A small contrastive audio-text model, trained from scratch: 5600 steps, batches of 128.
Rows from block 4 of the text encoder, named by matrix and row number. Rows with one number belong to one neuron. Each number is 500 + 40 x the weight over its row's rms, rounded and kept within 0 to 999. All counts start at 0. Numbers have three digits each. After the name is the row's rms in percent of the matrix's.
# fc1: MLP up (text_encoder.blocks.4.mlp.fc1.weight, 512x256), inputs 128-255
# fc2: MLP down (text_encoder.blocks.4.mlp.fc2.weight, 256x512, transposed), outputs 128-255
fc1.162 050:474563484580502499562443484519513424479523534501465507493492556550497428480510458465444487556490511568484537477534576489528507504496532511490503538431473462453458443539492478559505420468497513496484553471440510524510461452538443468542483421463484518428480492452487493500503511468581436531549504512508564564543510472417510490486520528519524511523420464459518644481507472512440518482447
fc2.162 045:476576498535499482557550482483458496523505506511507539506499411475583478561459523427468466501491472549504538461457513466530565534532523483549410509511466501422489513588472502509470470447526480519488492524478534620534532564552544488483566447528455481508490514455484482492439505575538497510436501449526481560498508603464558532457559495459515564507426475445469504497494520388446566473477
fc1.163 068:471484556507518460491462504486561517490448453586490500478486569508464474516509499527480446590506530544470510452500532487482566522598467498484550479549534535506565527587528518512500525476500485507459502557521509596533501543480484485455477418452477485542540570478463518483539512527547468418504455435502528503564531510471501483551442468511488441529449501529488471480490453482424462573476
fc2.163 070:495472518425479527525457475478485538536472488481501493473450481507535526495453509549542498571536448530471518486457498460484501457494554458504539567508479489465555480489512491504467531520496510492527409531584508509416588479429526494414554459569470474421510501497466509457521494524465534584494458496462488540507513483477579499500511449530489516502477525481514471534554531490420492541528
fc1.164 065:486491510407552449463443522535485452460458450507486535517465513454448483493508499582478462403446527523428451436503535499463504507568519500508514517559459469476530427479519467539562447471465527541545535442449541486460457509457496513493524469501478495455525606513481481541523486519513467486492538484470542529497493503438485447521532519522495461641518590503459496577481432565439545495540
fc2.164 064:472489472527530470558526572500529617542566503563458393560567524511523489464534446494515439424460500496519497483515505541508540527550472457556511536559453452488507490531524497542518560516537437493475519514438505549447506523519486432524487507486464536489539496495500533514410438498503600563556514524464507505512484575490483547501528500510523496538505493509523525493512457458519585505465
fc1.165 095:486496487406488506562577503501508484444522511593513540506478488550524520503576469513518512491536486503441461463563493554534457450498482586528514517513505470527446553484511500501467556532481503546488474435488600514527488506593490478447473491558508475519546459524542489496485507461423545385464455506485463461533455491527459532505560471484517498534510386523528432481534535527492485548509
fc2.165 106:435463525479477478475462541563501567455489514580456502460549468451543516507497537505516492548449508510502497443544515489389404472429385497527489523494492501474498492507509455522503475451545490433453512566538478518474561563512474513555521437487446497531527593547520526491570490494561503507507469496530530532471494539470450454472475456540543453509570480480490508487464473539446560535495
fc1.166 119:490470520450491495567485558498477464505523486475493498450478460498477513512537403559527463516565521439392463454472528528461454444562545486450505511461444468546536470472508463532456491520527527479523487477498522454528520473511560499511505499566518510478463460501510454443511505527523551513495519459548437482612610530474530586512463497536466576499504484459489465520577502506437491497525
fc2.166 129:541554471539517499557439558542513525533474545528483481520564380511479537490542456549503501505425500612526470458503515502556444552512409557459570479471437500488537478521473545477542473469528514491453567488555532516436424528523573502438521501476479490480531524458536421491496525430531524527490514509518484489477480488502546499531514514487430512376450517530494519542498549523430560491510
fc1.167 049:513457564477462515455478474590520504538499485517503564392504507443503574522596555522540525546564502403476495483542522487475488482483431519427452479568541487489523433498527492530494485465504561453487412444518500514485543500527487414533473476523477553493492426485535560469498462507531570380519472441498552440476481493625476529488542465451480501561491455520547455500538539460504445499543
fc2.167 044:461519496546529516538540477520522472524488487490527495487584510466517520540550550544485524450508439444507487524540476546515570542509501447479455448523559494513535382482490489509468485502509510435541419408503548537484487454522511470507525448526495464503515463450454542426496489410484584485510523504474546482444538513560523456506555522483480501556471469530540442579556440560507488538466
fc1.168 102:487471462569482519562526500504495541506547536594453461574502515436496455501507534520464503507503505522536496567456468515482504538499484492507447499514518531484520417450495488458524510522468549469517521422562561525537457480535480470519488486482461472460509487452499428540535531492496532525468517529507459529511575497506539537533502529523517390548492512511524541457560515493454456434414
fc2.168 097:482480442546508472495497472502530445515592480508498450446472471412505464474500574555537524448494469505469513591517505549506501494525450478548521498454486539491545505479499558356478506523478484529538514450495560499467432513566513475539483485495539516507534465448514449541585496560486553511516557548544448490551475528504485443443570450500477444526531431491479497581541441471509488574524
fc1.169 040:532473455451536543471475540509477432509511467481482569464506490496473478545522462526523511522516499569486499516552601452524530462450610453453545505483478471510519474522591507531409468571509531493497536479491457539526519436513452488426496442475425504459512519443485524478416460565510548430526444549565552493538500552507530515465573493499497457574483522552488493471424505516475474474488
fc2.169 033:477453432532535458537464573527549475548545503494479578547523530543474517589518508591498521494577479592516516476455575484547530488487546461467446585441442457551553487565491442530491499591455441459546528511479553505548506423544479547544541470495549421413491546472505559492503486527546595426491512559530460470514559482454550493485500458487471497505493486453501499515533541471430507554521
fc1.170 066:474528478518493471512501530502506494462468437500457508445509506532516524522579439485493431491488561494495546459488469498437511502548604521472573500443494570527593476485497521556570494459524473515512458475608503458465441463475482483505516470495455525477472512532496489458567507489519523470462488538522481512511475455432566556502547552523496523587430552398500464450516478434534479541478
fc2.170 066:508489530464497490568521427501509534550520498456497470484480483499472496536481472445507504490523500544536530489528517525506484467529444514533511527550464481506529576509459534582463461560540448495534571429521502487483444483607549511486514529593512526544481442472522446461445505499472549579463479454487524510513484543523509499547456498471482521481505542429502536463459438455575501480497
fc1.171 096:461524415464535544552431523532467524494491524487470531514587554501467535491438491470502535430419531441496452553529493469499503457490489546456529466459495498452495448495505469533517477469508409422553515433527530525517474424455554466411446468544484486493533583507467474497564490575433515466455455482467516436490566478593497555484550483517544522526538565544514436558554480515520464502517
fc2.171 098:471525545524456493504516505533555529480527501476478494440562527507439464565477433447519504489495476425530525517491538564646542531490582551466508506509499488459519446538480521438469442502506534485571527483444500446455459530413478475472537441578543436467431475503493462445503471612470479428519500501481556418526493523479522567529470439502449520515496513499512488483597453465530480402468
fc1.172 096:493445588533463549589577537506512457451461516495466458445451497490498547441447514534507434473525490556425450479505578472568460472391454553507513493420482515402557484553521490492481517524475481482457556558498502531444545487525534467466490467471540474590547573544484530478500507527492436520496492474446585489522463440564544557487513494488452414522477514557473484516503474522509501516523
fc2.172 101:451505562568541473504484548555495569462472529439513486529539555468485480493489616484491499473474535502486440522556512534489453466466460508494510622481519470571453412461490468517493512595516435471502569482467504473516484490437507498518480479544544517513505466483490484510541522513479526472532510382514430495492524457425497521502533562533519482523451515482496514425475460536470522521526
fc1.173 133:496528483555497497550476473501507465470485480520500515535534552473501480506548475481520452467498488528485543549462520516483472508463511628520547520412522529469505521506463481497496474439483527512457393438438424468524459473511474501548508490565526505470495517496507478496513503514435371472486479472500524400487497524492563571532521491556490441605552511438458434606538529482449503456483
fc2.173 141:495565482473508503572515552502550607437512439489530562509472428557547526501538511502520485547439449469463496566489533498530434438425572450515524560519470536530544481491468477515476513506510517488491466422506521445481454487581574505511465469490526492457469556502501469479511522476533527476445537429555502539507489479436478554473438463463450484532508520563531503463535558475471478519517
fc1.174 088:459470442495573547567405508555470445485492545534543509536445531576427560463535483467478522482504501467497511563527483518503495450505450571485532555532446525455508506509493521476440496480474492509518470505572480514562492494492509502462429396495478458508516444489512489544502493493511449446492479470403576566547486507531502484549511484548510479564549463507534566418514535575520506523449
fc2.174 085:475489482484497536437491522490527509582474442484509441505537494403543516487457501514517501510470417480531622459448450531478471415526579513539488464519558458539509560464517543467456500523495512472512486507465515485472500486506526555534519517517498472537489505451493486491478497530492500561538520549481486505493559456506514511535523442473508530467527489389527638490521454522508496446499
fc1.175 049:460485533476555496614414551488421433439562554472517465515540559527474502498505452499511450539453559464484492478510442531462473524459576533509499505408556465510456531461498475553531508460462461425498527437545497490593501461458547501526486461482460489512501529481551471489487504481458553439497536579483510547540461555481472495488581485506559505510481531492479534409535494516497509502524
fc2.175 046:553533472498492453568507500524493520525523480462503498592493498527511544542496448410502487489543535458530507505502500513479497505456551492514470484549469539500477585543481447493600501461518458465462543477601472558438498547500535539555513578546530479478499514493480459466461502527477616461558517499559495520522496515450602445486555498507512489498503477427435598469411531467513516516523
fc1.176 088:495465469559476510522514418550511535444608453515436533424489535524550530494415399486552523473554530563462451496524528487485466507490488509500570428581500536456553470512605570503534471497477581504484414445454532499496595460499469528494480494491542484506550472474505491511463544492533587492469529408537500518499442483501531463579564520548548500558544469442510549460485495569544466438490
fc2.176 087:515473521517551469442428463497506538518519538500503586561459499539477479484505486561501484521489504520552513489504435516461510505464533498518496520564403492484371415514542517514513486433484578585564526521489508566435555505448466564497534464473481551490477504505565556429626537511475474530479533378553475536473531524543549534458498514532482463505506534449488548544500444521516453463509
fc1.177 085:530524452503516515548440454516536448485459506521554574555485417440471498536492505449529482449577468513479560562516533530518517453545525537473472545496491490465477513507484498476521518555523527504412547513507467524512466430534571546409526478393496557514485467468528488486541477537531525504529462362493500590521423508559459496573435549514469397500495389448515550475490550530519496469436
fc2.177 085:538539521549448509468458509510455550551561514493549539505493448536515471567485450570523509530473457568466567494496461465531540436570476549517539571480550513521487512512462523517501454531465415574480564514515508531554438546458433440553504556517472519462511528446481445475505481416556562482462526445509541447517483386526493569505427548480488496495474543490481481432486485538522535485472
fc1.178 132:498485481506526544538453392507464455538537530541514551491474499509488520484530524496454481474441487529448526494540493482565501488516470490431466516501615523464508530490597486524482492511459488498544477468444475546525551475538497445554494432442474466492516604559500556518586464536457522486479511434501507518546450476473493426467535470498465473423504549521522531520486549490562516497460
fc2.178 135:501547502535510439531502488451471545504451512501487471511461630495520541458537532452554480525543429434469502436480487538499542550491533519542508440447489458503474540474493515509513554432513501547435411572519495548452475470512460457529499531504507503544517467494496548514463485612548494562467513584447491502455518483486512542510449475525549565530471476521487506479498506501492462462502
fc1.179 071:497486503466521542483520491484490315432573515494496542501486571523495467463466452498514478500512511431532477457512428516504482463544525531501546475447493425430547460521520485490490488476448504553454532467470517529521507467579529538513481459539526503521512447462520532506479512472457510491419559474488454480517402531516563477502582510503537561553522506502502571456503565502496451526416
fc2.179 073:472600481489524480513546523465533436551560532517482509571458525593485478517484419549489454464603478568517482485451482472473473462546548482543479555490476440569560482480475464418489522464531464529535452527408425529480480497567440497467481508501467532555483425478504494501449520478488531493492504506461466485514467539531513471462525508520599578507491493533503514516546527475521467514458
fc1.180 082:516520502570512445511459476515500474537568413482507545459512558501510440514467393545494463482494480499453493532490554516572489512463565552465573492431524528422474453491519491547439496516499546513561464531530547443515468507565462414491494482533479490539525548503502469442549467516477464553474498465479457450508591480567533459520476514444446484512528476475470498473486466437535502482504
fc2.180 074:466572539512477482541515488508471503501588452516544553451500492546452504515474511534559510454518467383503567513478563473551486522396469497524547480505537485503485431506457515529464514527501543487569453463500471480507473529480512501505498453535558465521455525476501524449549461480565469476484464481526494497478548488473427537462448487490500567457445503548460544399482472464575513457441
fc1.181 067:442527471524517543484602511476560396531500473542509519461461505536509533476501508418527490613534506487554462416579474491560544498380470575577491475434482479565612548493513488510500476474472498503492425538528489557527405519466495484468513466469502502513503525532471476491562512503514511518550541438530514487484459493517489499461505502515540475467458399446488402486491465521470500509529
fc2.181 055:507485467472504571497538440532487464549396456468495505467428469478478483520531500549453457413569521475455549505484500509523487557477547536495487487555468484501498426484508514446476511415483543477504528587538511515454500539495441466512478561469469537530529414456501495492520505512529504454507479405596467529490459490507509458497552488500539509490489540500486550547490487491430488458570
fc1.182 054:528600544472564531554510472525477508538483501493484525465520447513440516520453532522478491461501489482458532508494489485568565455490520555471551490519455508479566514568459461491516549506479471480461408541574492560476508505472558439517459446472512530560487497441520462476501518539511527446430495527535566530464458475524476506499516517534484534587526546508447554464436455496467483552529
fc2.182 046:580537449499562423486542462512493523487489494548444464432434527491497545498534537568552443432566518496515487494528466519517537520463481542500555525527470526519552523531506551519521520466517388358476469541550533446439457465471428502454459487513487540530528507485511412538476530534567537579472495507504521507368524486550476453528474559516465524531463518516497478444495504492541520534477
fc1.183 060:478510482458524459444612565526517485486627454564499502459491526482463514470540463449527517574517498498575475509586491532455525478368541513520502493489523513470513512466519478564511454515505483496542399547534511490506457506475471458489481472500476519578469564520514479497509512455466502453504459512532501516496456533501481515461475486492510465522461477461521463505535503506398516501507
fc2.183 053:486492524543515534433493442492508513508446451438475525504437513452431513553483475501488505503534454437505543557418539524481520502390534450484550508616488522462566549537502495507478453537462519487530574538442467497518482555437490546534581487511556516524512452467523574479460491512450515553516472464518490530535548560494496417547527478507438502469574514513516545519536504480574466478510
fc1.184 088:456536547493560520536481500539481541457488483541491501477576531499408488544523447582525514476438554428462529505516540476501508513494536453405570507457494483530507479476490483512505465496481475533507479416500552475470532541368490476456447401523469533505515554477514486482515473536489577521506557539449515459516592508455485530477438519489483529483586453562498550502538511508511601557487
fc2.184 082:501562527528533473478512543557556554488513470512477568565564546468466428507526443479534553532481456441457535509506482498456466539553447564514547494473479526471509520512528471553520489511528507560499497506563471446402478487418552412471493569495516456500474528462488381526533545468497511467552446531534479458489551450481453428480430501505506525531491501449515458522520466504556527506532
fc1.185 054:481490524488511475540568534558473487463463528446500510512460513416468490552484488502543488515465527558538523520528552505487485492445502498448472482572464501443547432573550488474549536445525446559477461512508485461498491515574438487489497447449476529615512492519554475506501508469580596558555499551566491467584513478479488515550530562513506516513476509543440415535453495536484493550466
fc2.185 050:487436485529470442494493520513438520479472526513484476492493590458484523467485464453560510493564511538481532488525497519474526489495483504459482501576510488550456483543573534511520466496470452470518485586438493501561498517495481522548530437516476431492521513461510505558504519570546471531400530545532428440460537438439516564490512528518542493475511479474560569488498511452502489525462
fc1.186 095:431530494437489511449559409532471477469483529516469512492529514505459517460548485441455561424444570549460474567485592493492456501557482513465566406478507483449525523521554503508555503482564573531516513507473534527510536505537493455513473436502506464465537530502524387505533480462423458529498502471459493499509474481524458551509507518562523486481549451514436498500595511507531501550473
fc2.186 108:546495529538490542504583529449453566482513475467465514468547519523475460475462477456556424552631569552489484592527482411483537529440516449499519471479533499492458495511506554506532528455500478527462474554400484490508453508510500432499549528486541482568530552452505450476470550548466463528504518497599485434468431539556455513528502513509506478557495435508521504475486509521544554508487
fc1.187 055:537515472427539550479475480531509443487423558508450502503470539504480480511535429448502510439513496474542462444486403499487439515488497496444536549457513482426556530492551513561546526578499504572491546526569483516476457489525492467534464486437510531456566494540475535506501548383571457456493441465451495491483552524500473468507542533532510503540474479459518509494489451564456427534468
fc2.187 059:484492499507475559485459503520521618498487537572451525447444518518502528502501522519473476436531513535500576466486480443482457463494553475450494534490522510481547493489508519553529522582529540558539486524471495484496519488551561505515496548561506553552527502521459510503447476491450441527433461457563530491566411451469508513485470501517459532552512454435514498520486488518477533517452
fc1.188 061:479521566554495538503492440491492505516401539508531512510562527534530536457542439516570523595433472433505468564524505482559515471541478520450506503483475517496493478521493492540474409528436562430563538510523590509539524511484536514408454504464534498512560497459533466509549495530482449480475513516459503484504519466532514527481499468449468510532478471511481597520505483478535419531471
fc2.188 064:501498450563470473517560521509530558439472503507445506584473466568472521544434465517459501552518514480471500509521583599454455439473455517459563511516511539453470501490496531506456464482496446475540540517489508531519533440506555534481513491545540525469509492465501509442498452529478501514527524514433484582450559520482483497469473497436419538555453526503524556453487546547543540541472
fc1.189 085:503470519525476488419490549510510442419512451495488562490470558507489462552511446480585526516514537528434500474487463505515483472470537466440510457469481499501531519519532523452525486527536527582514566470480517539443553555469499527486485543483536506561525476435490486487527554468516439507460490557499468586422499486484474524535506477481474551506553443505522523425512492554527495512481
fc2.189 086:468554489510496494458532483517536439516527534490547532456525530496457517454514463520533448509448566438485519493487451461426520478477466580512513441449567495457523456551503493520507567505397539486546484465448538503509537473501487495538501465518467473479526514539582474475480446476555526511457483504542475533461567487491564539473529499460548528498523481494485529510475490437549555516453
fc1.190 077:475505477578473552460511538510518444494483484486548512415520482482451538487576515543471460484514466444514476488472479504427565544616457497550519521467482521582450517515442481495526465467515574519489485502496531465491494468517463471532461506508442553437515532513507457572531527509513419499514515508547544537443519500528519465515460498539470432541511458436565410492495483511466508496504
fc2.190 083:473462512409555533465579503448458455503612467511463464523457540502538516454491572590467498510517485440583438562522561517493498537559487544493489513554510451496564541505544504481480469482464445538511496518461553518468501528522493564469508431505511490599544502460545470555470462497599552456470484429519486456463518569539436510552453479439473527534447448491482376576499504468506511531496
fc1.191 149:469551508500494513603472539505488565441523489507529546487524545482523467495522487530500459496437507510474473582460547481444503531406505507452544529393498501538422443527561504568496482447491513538515417510461452448512521531483483451467536468542495503570516553494490497498466470481489403474460462474436469458533542520509531540541535472486463472530550437503497437449563492543453515500469
fc2.191 144:482547476445533519587553530539570604447457469526542536522523552511496442531579492421542505484466472469523497502475499484564448509406476531440473485497532506459545451496441509554497482505507519499598453478509525506430481489527427467555490506528477495493490538474524383501594498511445399507389494539538568427468511416542531488487550479517434463485509546548510485476533484439529536424483
fc1.192 058:472516453464552565567510537477491503431515471435484537519557481509539488504466426478529429473538533507538450481498539466490504443521563522420539484462511525468526487530486487507477515431510540462534527433514521517578532479477631472576467444487446558492535481459542489486425464430533546487549499446452523417535464455594503553522519469480501539484474473549489588553484488530488528530478
fc2.192 051:527535490537462432510503500513481499466478488507460583569527520472556544548487490478528511565502462501464390583501442421474554483515541479502432475483587474466531463480490466488499520535479556511477491429559492524429435564591448501462518537539479486449478595514464508490493501492554498495480403441538521497459515504490556462475496477477560408455587572416525510563508494437454601487512
fc1.193 124:483425533493476618598570443542542481507541448480494458494583484459488502480519531509527527456525480504501494574480444519516496438547416552486515522447492502484582439459421461541487523477514492540551486444413468479513517514436527482508456525518536537433524554540503502441560484435446541505459526486541565515452530504433504542496488505533518508466440452527540441506501466579489451472523
fc2.193 125:563496536496517468497473485558560484620463529410477495507559499502541482443624499540522556525484492540517481432592486503458491486541549577497453582538564522511492510475518490488524459487525431540509431459500492504473462465458489457603527534501454484458511470516492515545519499536503465518547527461489546505476452440467500440531502527545464526502546499535486446526444472532498437520543
fc1.194 122:478537467464493509490534474524485466489560505509519541451524466504461519461628494438523532515487518469459486502474470502451512485520530445443569508487537526462556565528519497545509405501517563453522522508520462480599527533505467459521466502504502535498511505509493437515527506506529512507496466470435507544548502472513523476516498503551471464521462361517495513524564501536485503463469
fc2.194 137:526474552465468458543487482502485514475494502511440521530451541567527551446428533581457505467534534433459532464449505464481461522511486476504562473483447505431416523520484512516509413498523476563432493579420469520527487482520505471556467449505497532513565534491501494492454499532538512519504460534474434514433513592449610537528482461519564545518510470485475439434466517482551495520503
fc1.195 081:503567417482499487410457511532477461470521460508434536489470468518469531534509451471494520507494515533545497565466576500475505503461533507495478524511566463470547500482547468463586533477572545463439534480517552520417549523607549482482520458497543463526502483426504531571563497473461518447509539526465501446543541440545483523495526520508448516457539457446414497462498445495478472573614
fc2.195 093:533493531465539518559477602547478454512494509518449542543528544510506471548519518566481446487496515471506471542550521575477470569507399525529499515505444472532487458491517493580447493467432468546559473548448511490411487483460513493568536484532460487415464466466539514452509471503476472496478549571525473502526582482473527480488485501525520498436481540485464481457487569548536532482410
fc1.196 118:516450517482498505404461545516491493527499525516483588455518477511519543518534475632542493459589535499503474414523445449494561452475494574434555507494450506473485412492489491474483544553503509505540505478469433485537541474423519482454490415488527517544506528556555455478561483590538446602459505559493453489480477446503499550464530479512482530564458480493479499552490481453470468510513
fc2.196 132:515517458501493499548462515516564498496531448508442462561494461464501572473450543502476448548549530511509510480517627547532467496485455519477543564450468503527461492488481491488497451469500506433465476506470542495480586602506520492504537531545524490482506500522517494493468505487603471513589509489535572396535565513465492458531479500467459435523479499570504562540539465483539481524484
fc1.197 097:495464512532473540559456540516494364491442547493495467468555469487513533549550511509494529522552468493445570556423501473458460534504396544475595532450510551485488546514475513505522508503490512521521439505548503546497521517439492494486496486552515528489526461493533453490478551525450485519491480492568454493496427555478517543485440554542447447549479598536499500513589450502484499528531
fc2.197 117:480532506541495506517521504478518488547484550490563574475501513469489455523571496431479465456457531507440506469461495504477492469521447504506499523478616463557519452537509489503456484528506508483467464554448430530541487445551420463512528453498503557528448449568509512469448500480457482394474515496549550522497558553436501531471476583495480471523521475603509473536503517505447420470520
fc1.198 051:499521475505485476493422481509459420521532520450547504491586540461497467501527472521392473603467521547516456441496592497554459567510464541472471535471445492481475418528469486570524454476506474423552505498538495491531532528493469466615503499509472445505494477517508503531532449508471513485533545514533550480585557463472520497487478535466465502536493429465494529465463500546464535505470
fc2.198 047:576560484525521507512534465502504447512573485502500439444498466498502461553451507481549531528562492473509503466575517548543464573497451496492451469570411456508476499482546477518480491484529520484505510448506499474454588504515480429525495497475491463528506493465516579510494462549484589420489488497494469586544484547438525545515473462486566547571454421477464627489444504523494541508540
fc1.199 116:511481526536451424500493488521505426468502531480509595503471500510522532471528474499489522463455497486464497481535484533475515480557562403479494545476521548375549450548469474521492538553512479568469510468637553428428468454534494486525519433489486468472558475492533485493528497496536519491428486555517453510512469502517481516484523542550535498512516523471531455520465509504544486513452
fc2.199 108:485523518531501520562509436497564474505512489491550565458502550601488520471562506499514522478511477499477479500468526502506530420496518490492433470499503536496484578562458489567494528488476492524461542595551532477483460436547472517483473459505451487445498590479489560471529503464472542456551465490517458495462440555492546497459372466505507512528518417495469523507454523475483464473523
fc1.200 071:487467473599518497534489533462573487488495550463535550493490519550472521491506558499503515524517545532535492466530513522458491527543477411495482467541487515553504475507516508468539451485441476395517441473519572498503505526487525468500500464503452516498503437455494413521540531468444480542479531439511464553524443451504510470520538544535455429481461490451580441532477438561458517534523
fc2.200 070:472551458556518511500528488514498480505493525494511479505554494420471521466481502499535534465440522524466563448564382450474419525503486547434519513545475484518460511513499509507491566465446451358510478500548512499500524504538549548491502487475440479504522521463460432501552516502523526510488507421501497544494486560467491474468521503534471516432448482461512464511424547507427566518503
fc1.201 125:511581526556519552513509509485490500531528465533539417557542389473498534481507545465498499479442493486470466480515468524550501465430486463487556489419515485486474456479469519505527518439469538507468543458520522464465515526579528522476501481531505495503468448485522463462479544556537570522429502448553596521537514490503471540518483568549518491562510445543519422506488555593486462465455
fc2.201 123:557438528472478420428557502530471409558513545492533486464488502520457499419597505567526513455496454530481493467531475530552529442475565507527443510572471569454565444535528502441456546460530563540524470557534478473501526430491446575546506500500522519494526511490515471526505548414496553535523469608491421463530499482581479458470448499487504477523451499548537473479562459422476523469418
fc1.202 047:510510513527543479493447504506490422541469499549513544467443415536505492537483462470481416459437483520465503513481555541446519504475505480520537526503474481496455577522484504499491521558450498501458451523603528489429495476531437468457519504487524442465534444529469508447494487505541562483533469544588489461447491511511434455539491485460439551509567547515508487455474483513481501543442
fc2.202 043:534476476583533468514530509556471481465557490542523603523447530469522494461541510532453490515503517525513487381517487470462565453450442499571497462520484449535537526460504485479491543518512473461480547541544522453511507491517458536519536525438552462439526517531560532537484529534547542499474484516551452439434558463439530522506366499558389483484504509476566540547533560439525464494470
fc1.203 078:484516553466508514400480467445496537476512456511517547425556521543537547482510501449501483633507496475504500516485407476484493557517498548467456550438478533537526500514516473536516476549468417513527444449550526536504448517543540464508519512501481502581500536459490482535604448512518581465444508334515457536517481565449513486525457537489466455560485456477437526552466536465458499507503
fc2.203 068:553550488578508545520566508522560511487540488458434390549526493505528498479540442547492484556491560513454476431500446500501489513526558464533536510477476486454524484466436501507506475528562431524461555461473534491443507502451487561484456500473516518532492539471453507457500551569501470551449529527492555441524467549523485458459489497493513487493516441478522507534530492490489476542570
fc1.204 081:495513520526501547554508518491519412443468507470427481503468478509464498462480491536517533520513512461495598480539532533550504506488491536469428481503462490458486489490539504541496437562505517458456507492431506580473485468523566501510497524462461448471477463505492510445494503531602538461509444481516570456405509430584482602558531531552446533498488423539467497548445543548492516495450
fc2.204 079:499502512542472469578499443514433453460496438548554504502536458472530516504469447501439488506572539437499500534525440505518494562572558584499529522502492474527505520488536459470491577444529416467514468533579560510491448540482473514512516560532433436466508526547512464499516525427505516515463407456541549539451491553421539537442451446517513529424526494505496432550497541476522551534512
fc1.205 151:505560459534524477555508579521464549455516498499569592486478470421504458503536464448532495476450516454470537487475513515502562492432522503477499521493514481417512438521516520530491505449509500538464401451473498524489513471555513456463530494515502488501509536524532491552543506494524374483450469500505486436485558532506521515570522495504507505553500453534525411502530540598467470502531
fc2.205 159:472594500510505555560485549502522564469513437501484520479474481467556460524501397480530485570465431431484544467469561524587461640451587498497457454365529486484452485557518471491514433523470504518528396470518497502562482479500548470510525479532480474435499469470474427452565506436422487450505564455492473415570559499504539476463530528452493500538496520493451473508533555538509546513452
fc1.206 137:474401481537512530465501478568491525486582524508503483535542492446501503517504544402520485532480485496481425428539497486473551486466617454513526480519541510456500572541480509492427485495481544476517522528536523463551510527478535475496445607527495529463512564475542553548496485473521476386440489468533523413452433447514541516528442477535449454481598494499496393550556559508462540513472
fc2.206 121:463565449401461527598487521515511461410504467496536488445441504459415452523423401518521532500435485466455432632495419510510517513431497507454566514524413509506509462533497534556496451570503499464477516521454529575490478536522438486448459522488481471518518567515470519555484512511514590547497477476543531516479482492524477490396464514500467540466512508473500527578559497475464488549512
fc1.207 140:478508450515532530519509496528467382539554519518513556497548481481454429481470494508480553417568525497472541478493550497519560462577478592465511493479513478453459478547555493445523462529449568409480561491485543556472471462461509492473502518448509458473512442494500479547546517509576463406537511526568551433554484484495477546561535517514484501536486435487524452559441491529525501491511
fc2.207 145:524534434531477511484468459521497445472485490496516508461602473462493520560454468522509538452483497482463529493499478452533524520460530559462477473400470453500495510469509508563485445592470565483463501489500549565594417564434526463459507484496481501486522560548467495495489500505576535527509458468549457511487507582507511573530455528489471522496470533429493499529465546514508410458526
fc1.208 069:472567559425490494464521505483529513553626473503458496460465471393489464523448443472537476440460508468510475473459475478505542526511522448487509481509486448487550502510462505483550544500557536533523612525570508492482500507596527446509489467515509536444484454501513523522477481382527443570466478553524538505507530509553502510571476532446556527595469485499501534468513510433504514542499
fc2.208 069:581522515430497483483536526474530492401519581469565499447486508465490534520532500509561534467443500559529505455456500483538483530504580523532433489487513557492467553564521552492517564459509549554502466499538475448447507521589533503473484470497424515581555564453607547511503541482574570508517460540532517417474453511461500484537529486524574508521547459448517513500505537398497449444466
fc1.209 071:531512539555479488517528503482529453467418560437506415444526478491447508528495536523478525469476535502496526520524539553494539546520420410477602594555458492489553465449562498482476463542521545530466460561502483501446498445475453504438511508486474486476458488556488543478525511531490428403498428555496463500480453489430559439479585467546499513555458523472521427554437480542522487470525
fc2.209 071:509508475506510479475511508518494445451514473472453560558478472566506435502547511458510499429507465461478513489534625518525606494497493495465462562580442459540535444524473501516476481476485493484456487473488475511494474542599515541475532580511566506476516497449518442517567481502461490517527479401493476447513501576519500531513529472494541583493476465399451583516488509479442460503576
fc1.210 057:468500512476460540475448573450558481492417522542464466593472551479495494494471489578495508522589492580594468547504461501481441506551485413513471493534500475528553526500529542469482462578506547556509527493492506559529499520561444503446488476473516469457469445458449483519451485467536484538537473492558495518546506516509497493507480494462523494561517467467512515519513532520469461524472
fc2.210 046:479444510513493487454491550489522463542414490507477426523462455514466504562451517581540526505511467544492488504526500535507505504578540438460481522541521463495539511568506511500514477599465542525574579513520533524496459476588441491485477468478494458432530511404537457483478512517513444555420451471507503518502524467482562524588486475453553422548458521515562511527491504537454447493556
fc1.211 107:471516519465469533496461518582439447555478533526529545522473503459468506454518495529448549416517469505442539497510513494484516491563477583474541480469526488497540518488510477508546458602514543528467447507575499504519464512396425482412473508466489460452532442539515496494589484455547499396536483519590464453480553541611499513524517494572451481542506449498525405502536510472557531491506
fc2.211 109:540520456514521514520547437480530438531454467486514497501482512520582511521490479443482500429462486488494484468514474474604471460600587561431492472548524526522452511483574478464507514483526469472484586455497480527564455477493556523480527496506497476565461519522511512462550506532557392517511441512574482575500524508514517457495480474477510493519485582480475474531547493494556464483501
fc1.212 109:453542526504542435486449451501495394506486510532569540513532545493494471558532524584464502512512526497451503580471515510494465508437486551523510493399468498511520541475537466556532485480492597509537470385582487476459505522451521509476467442563478513484456514484505559535462490519459440526559553537451527467520589420470429460448557502503492463495469484491505519510508511505506500513478
fc2.212 114:473493463533523473438420469506493533455529498532493524518529489528421490561526491449502479507445507456451486596525526459460526531534453428519507484506469428476533483464473502577506544543507504533512521431570541430361495448535409462497467540497506555468440547555504457488565538499506507561438479397486499476445560548462511496467510491399429459481471530488465480525464516502476504469533
fc1.213 048:502402479509483488450489545552444487481514487488461496531574556452517578483576486505553486604518523499484560447568443467557468540563477540466455500477531510532523503567558501575502481446478543352516555548521496534477495480512515510534520544527447498402509494476516493536557520515530480440528537539503498514525516454529506511549560457549442491499495446515483438512515477471442505522486
fc2.213 048:531425466554488562528507518507495535545481539484461523506512506504483523551548490440504498505557534422473572472518416559463442506552530488445389471535443489491548554479539543548501480487582525516512584537481462441430508457623460458519481496510564448541485418500506451487523517473464527400481522528448497571483440521519516528519569438550506522495520463530497476491452498546465534499508
fc1.214 055:598450488469445449429433520465492512447520498554484536493487514506451521462600508494451519474575449505558442509481506536511474488584436513518496548557496479499503522504491469536562523480495562595556437442527527507467556522569476502515541443423542464447426539492532454471587517523484546453437495491532474439552564442529520574441463484478503451545459434432501471509573512455415468528493
fc2.214 050:505426497497497553447509475541485489513466447488472468490508500516511479562512456529549501498498499535449446445535535485484579474547467529427472469543467447567530482450545526485439493430534599523473494461478517475416552457586422456420487471482457496474536486511512569483562501533379489405471539499446536527529475441489531583549441485514513484518483535535521457514451544573465496500487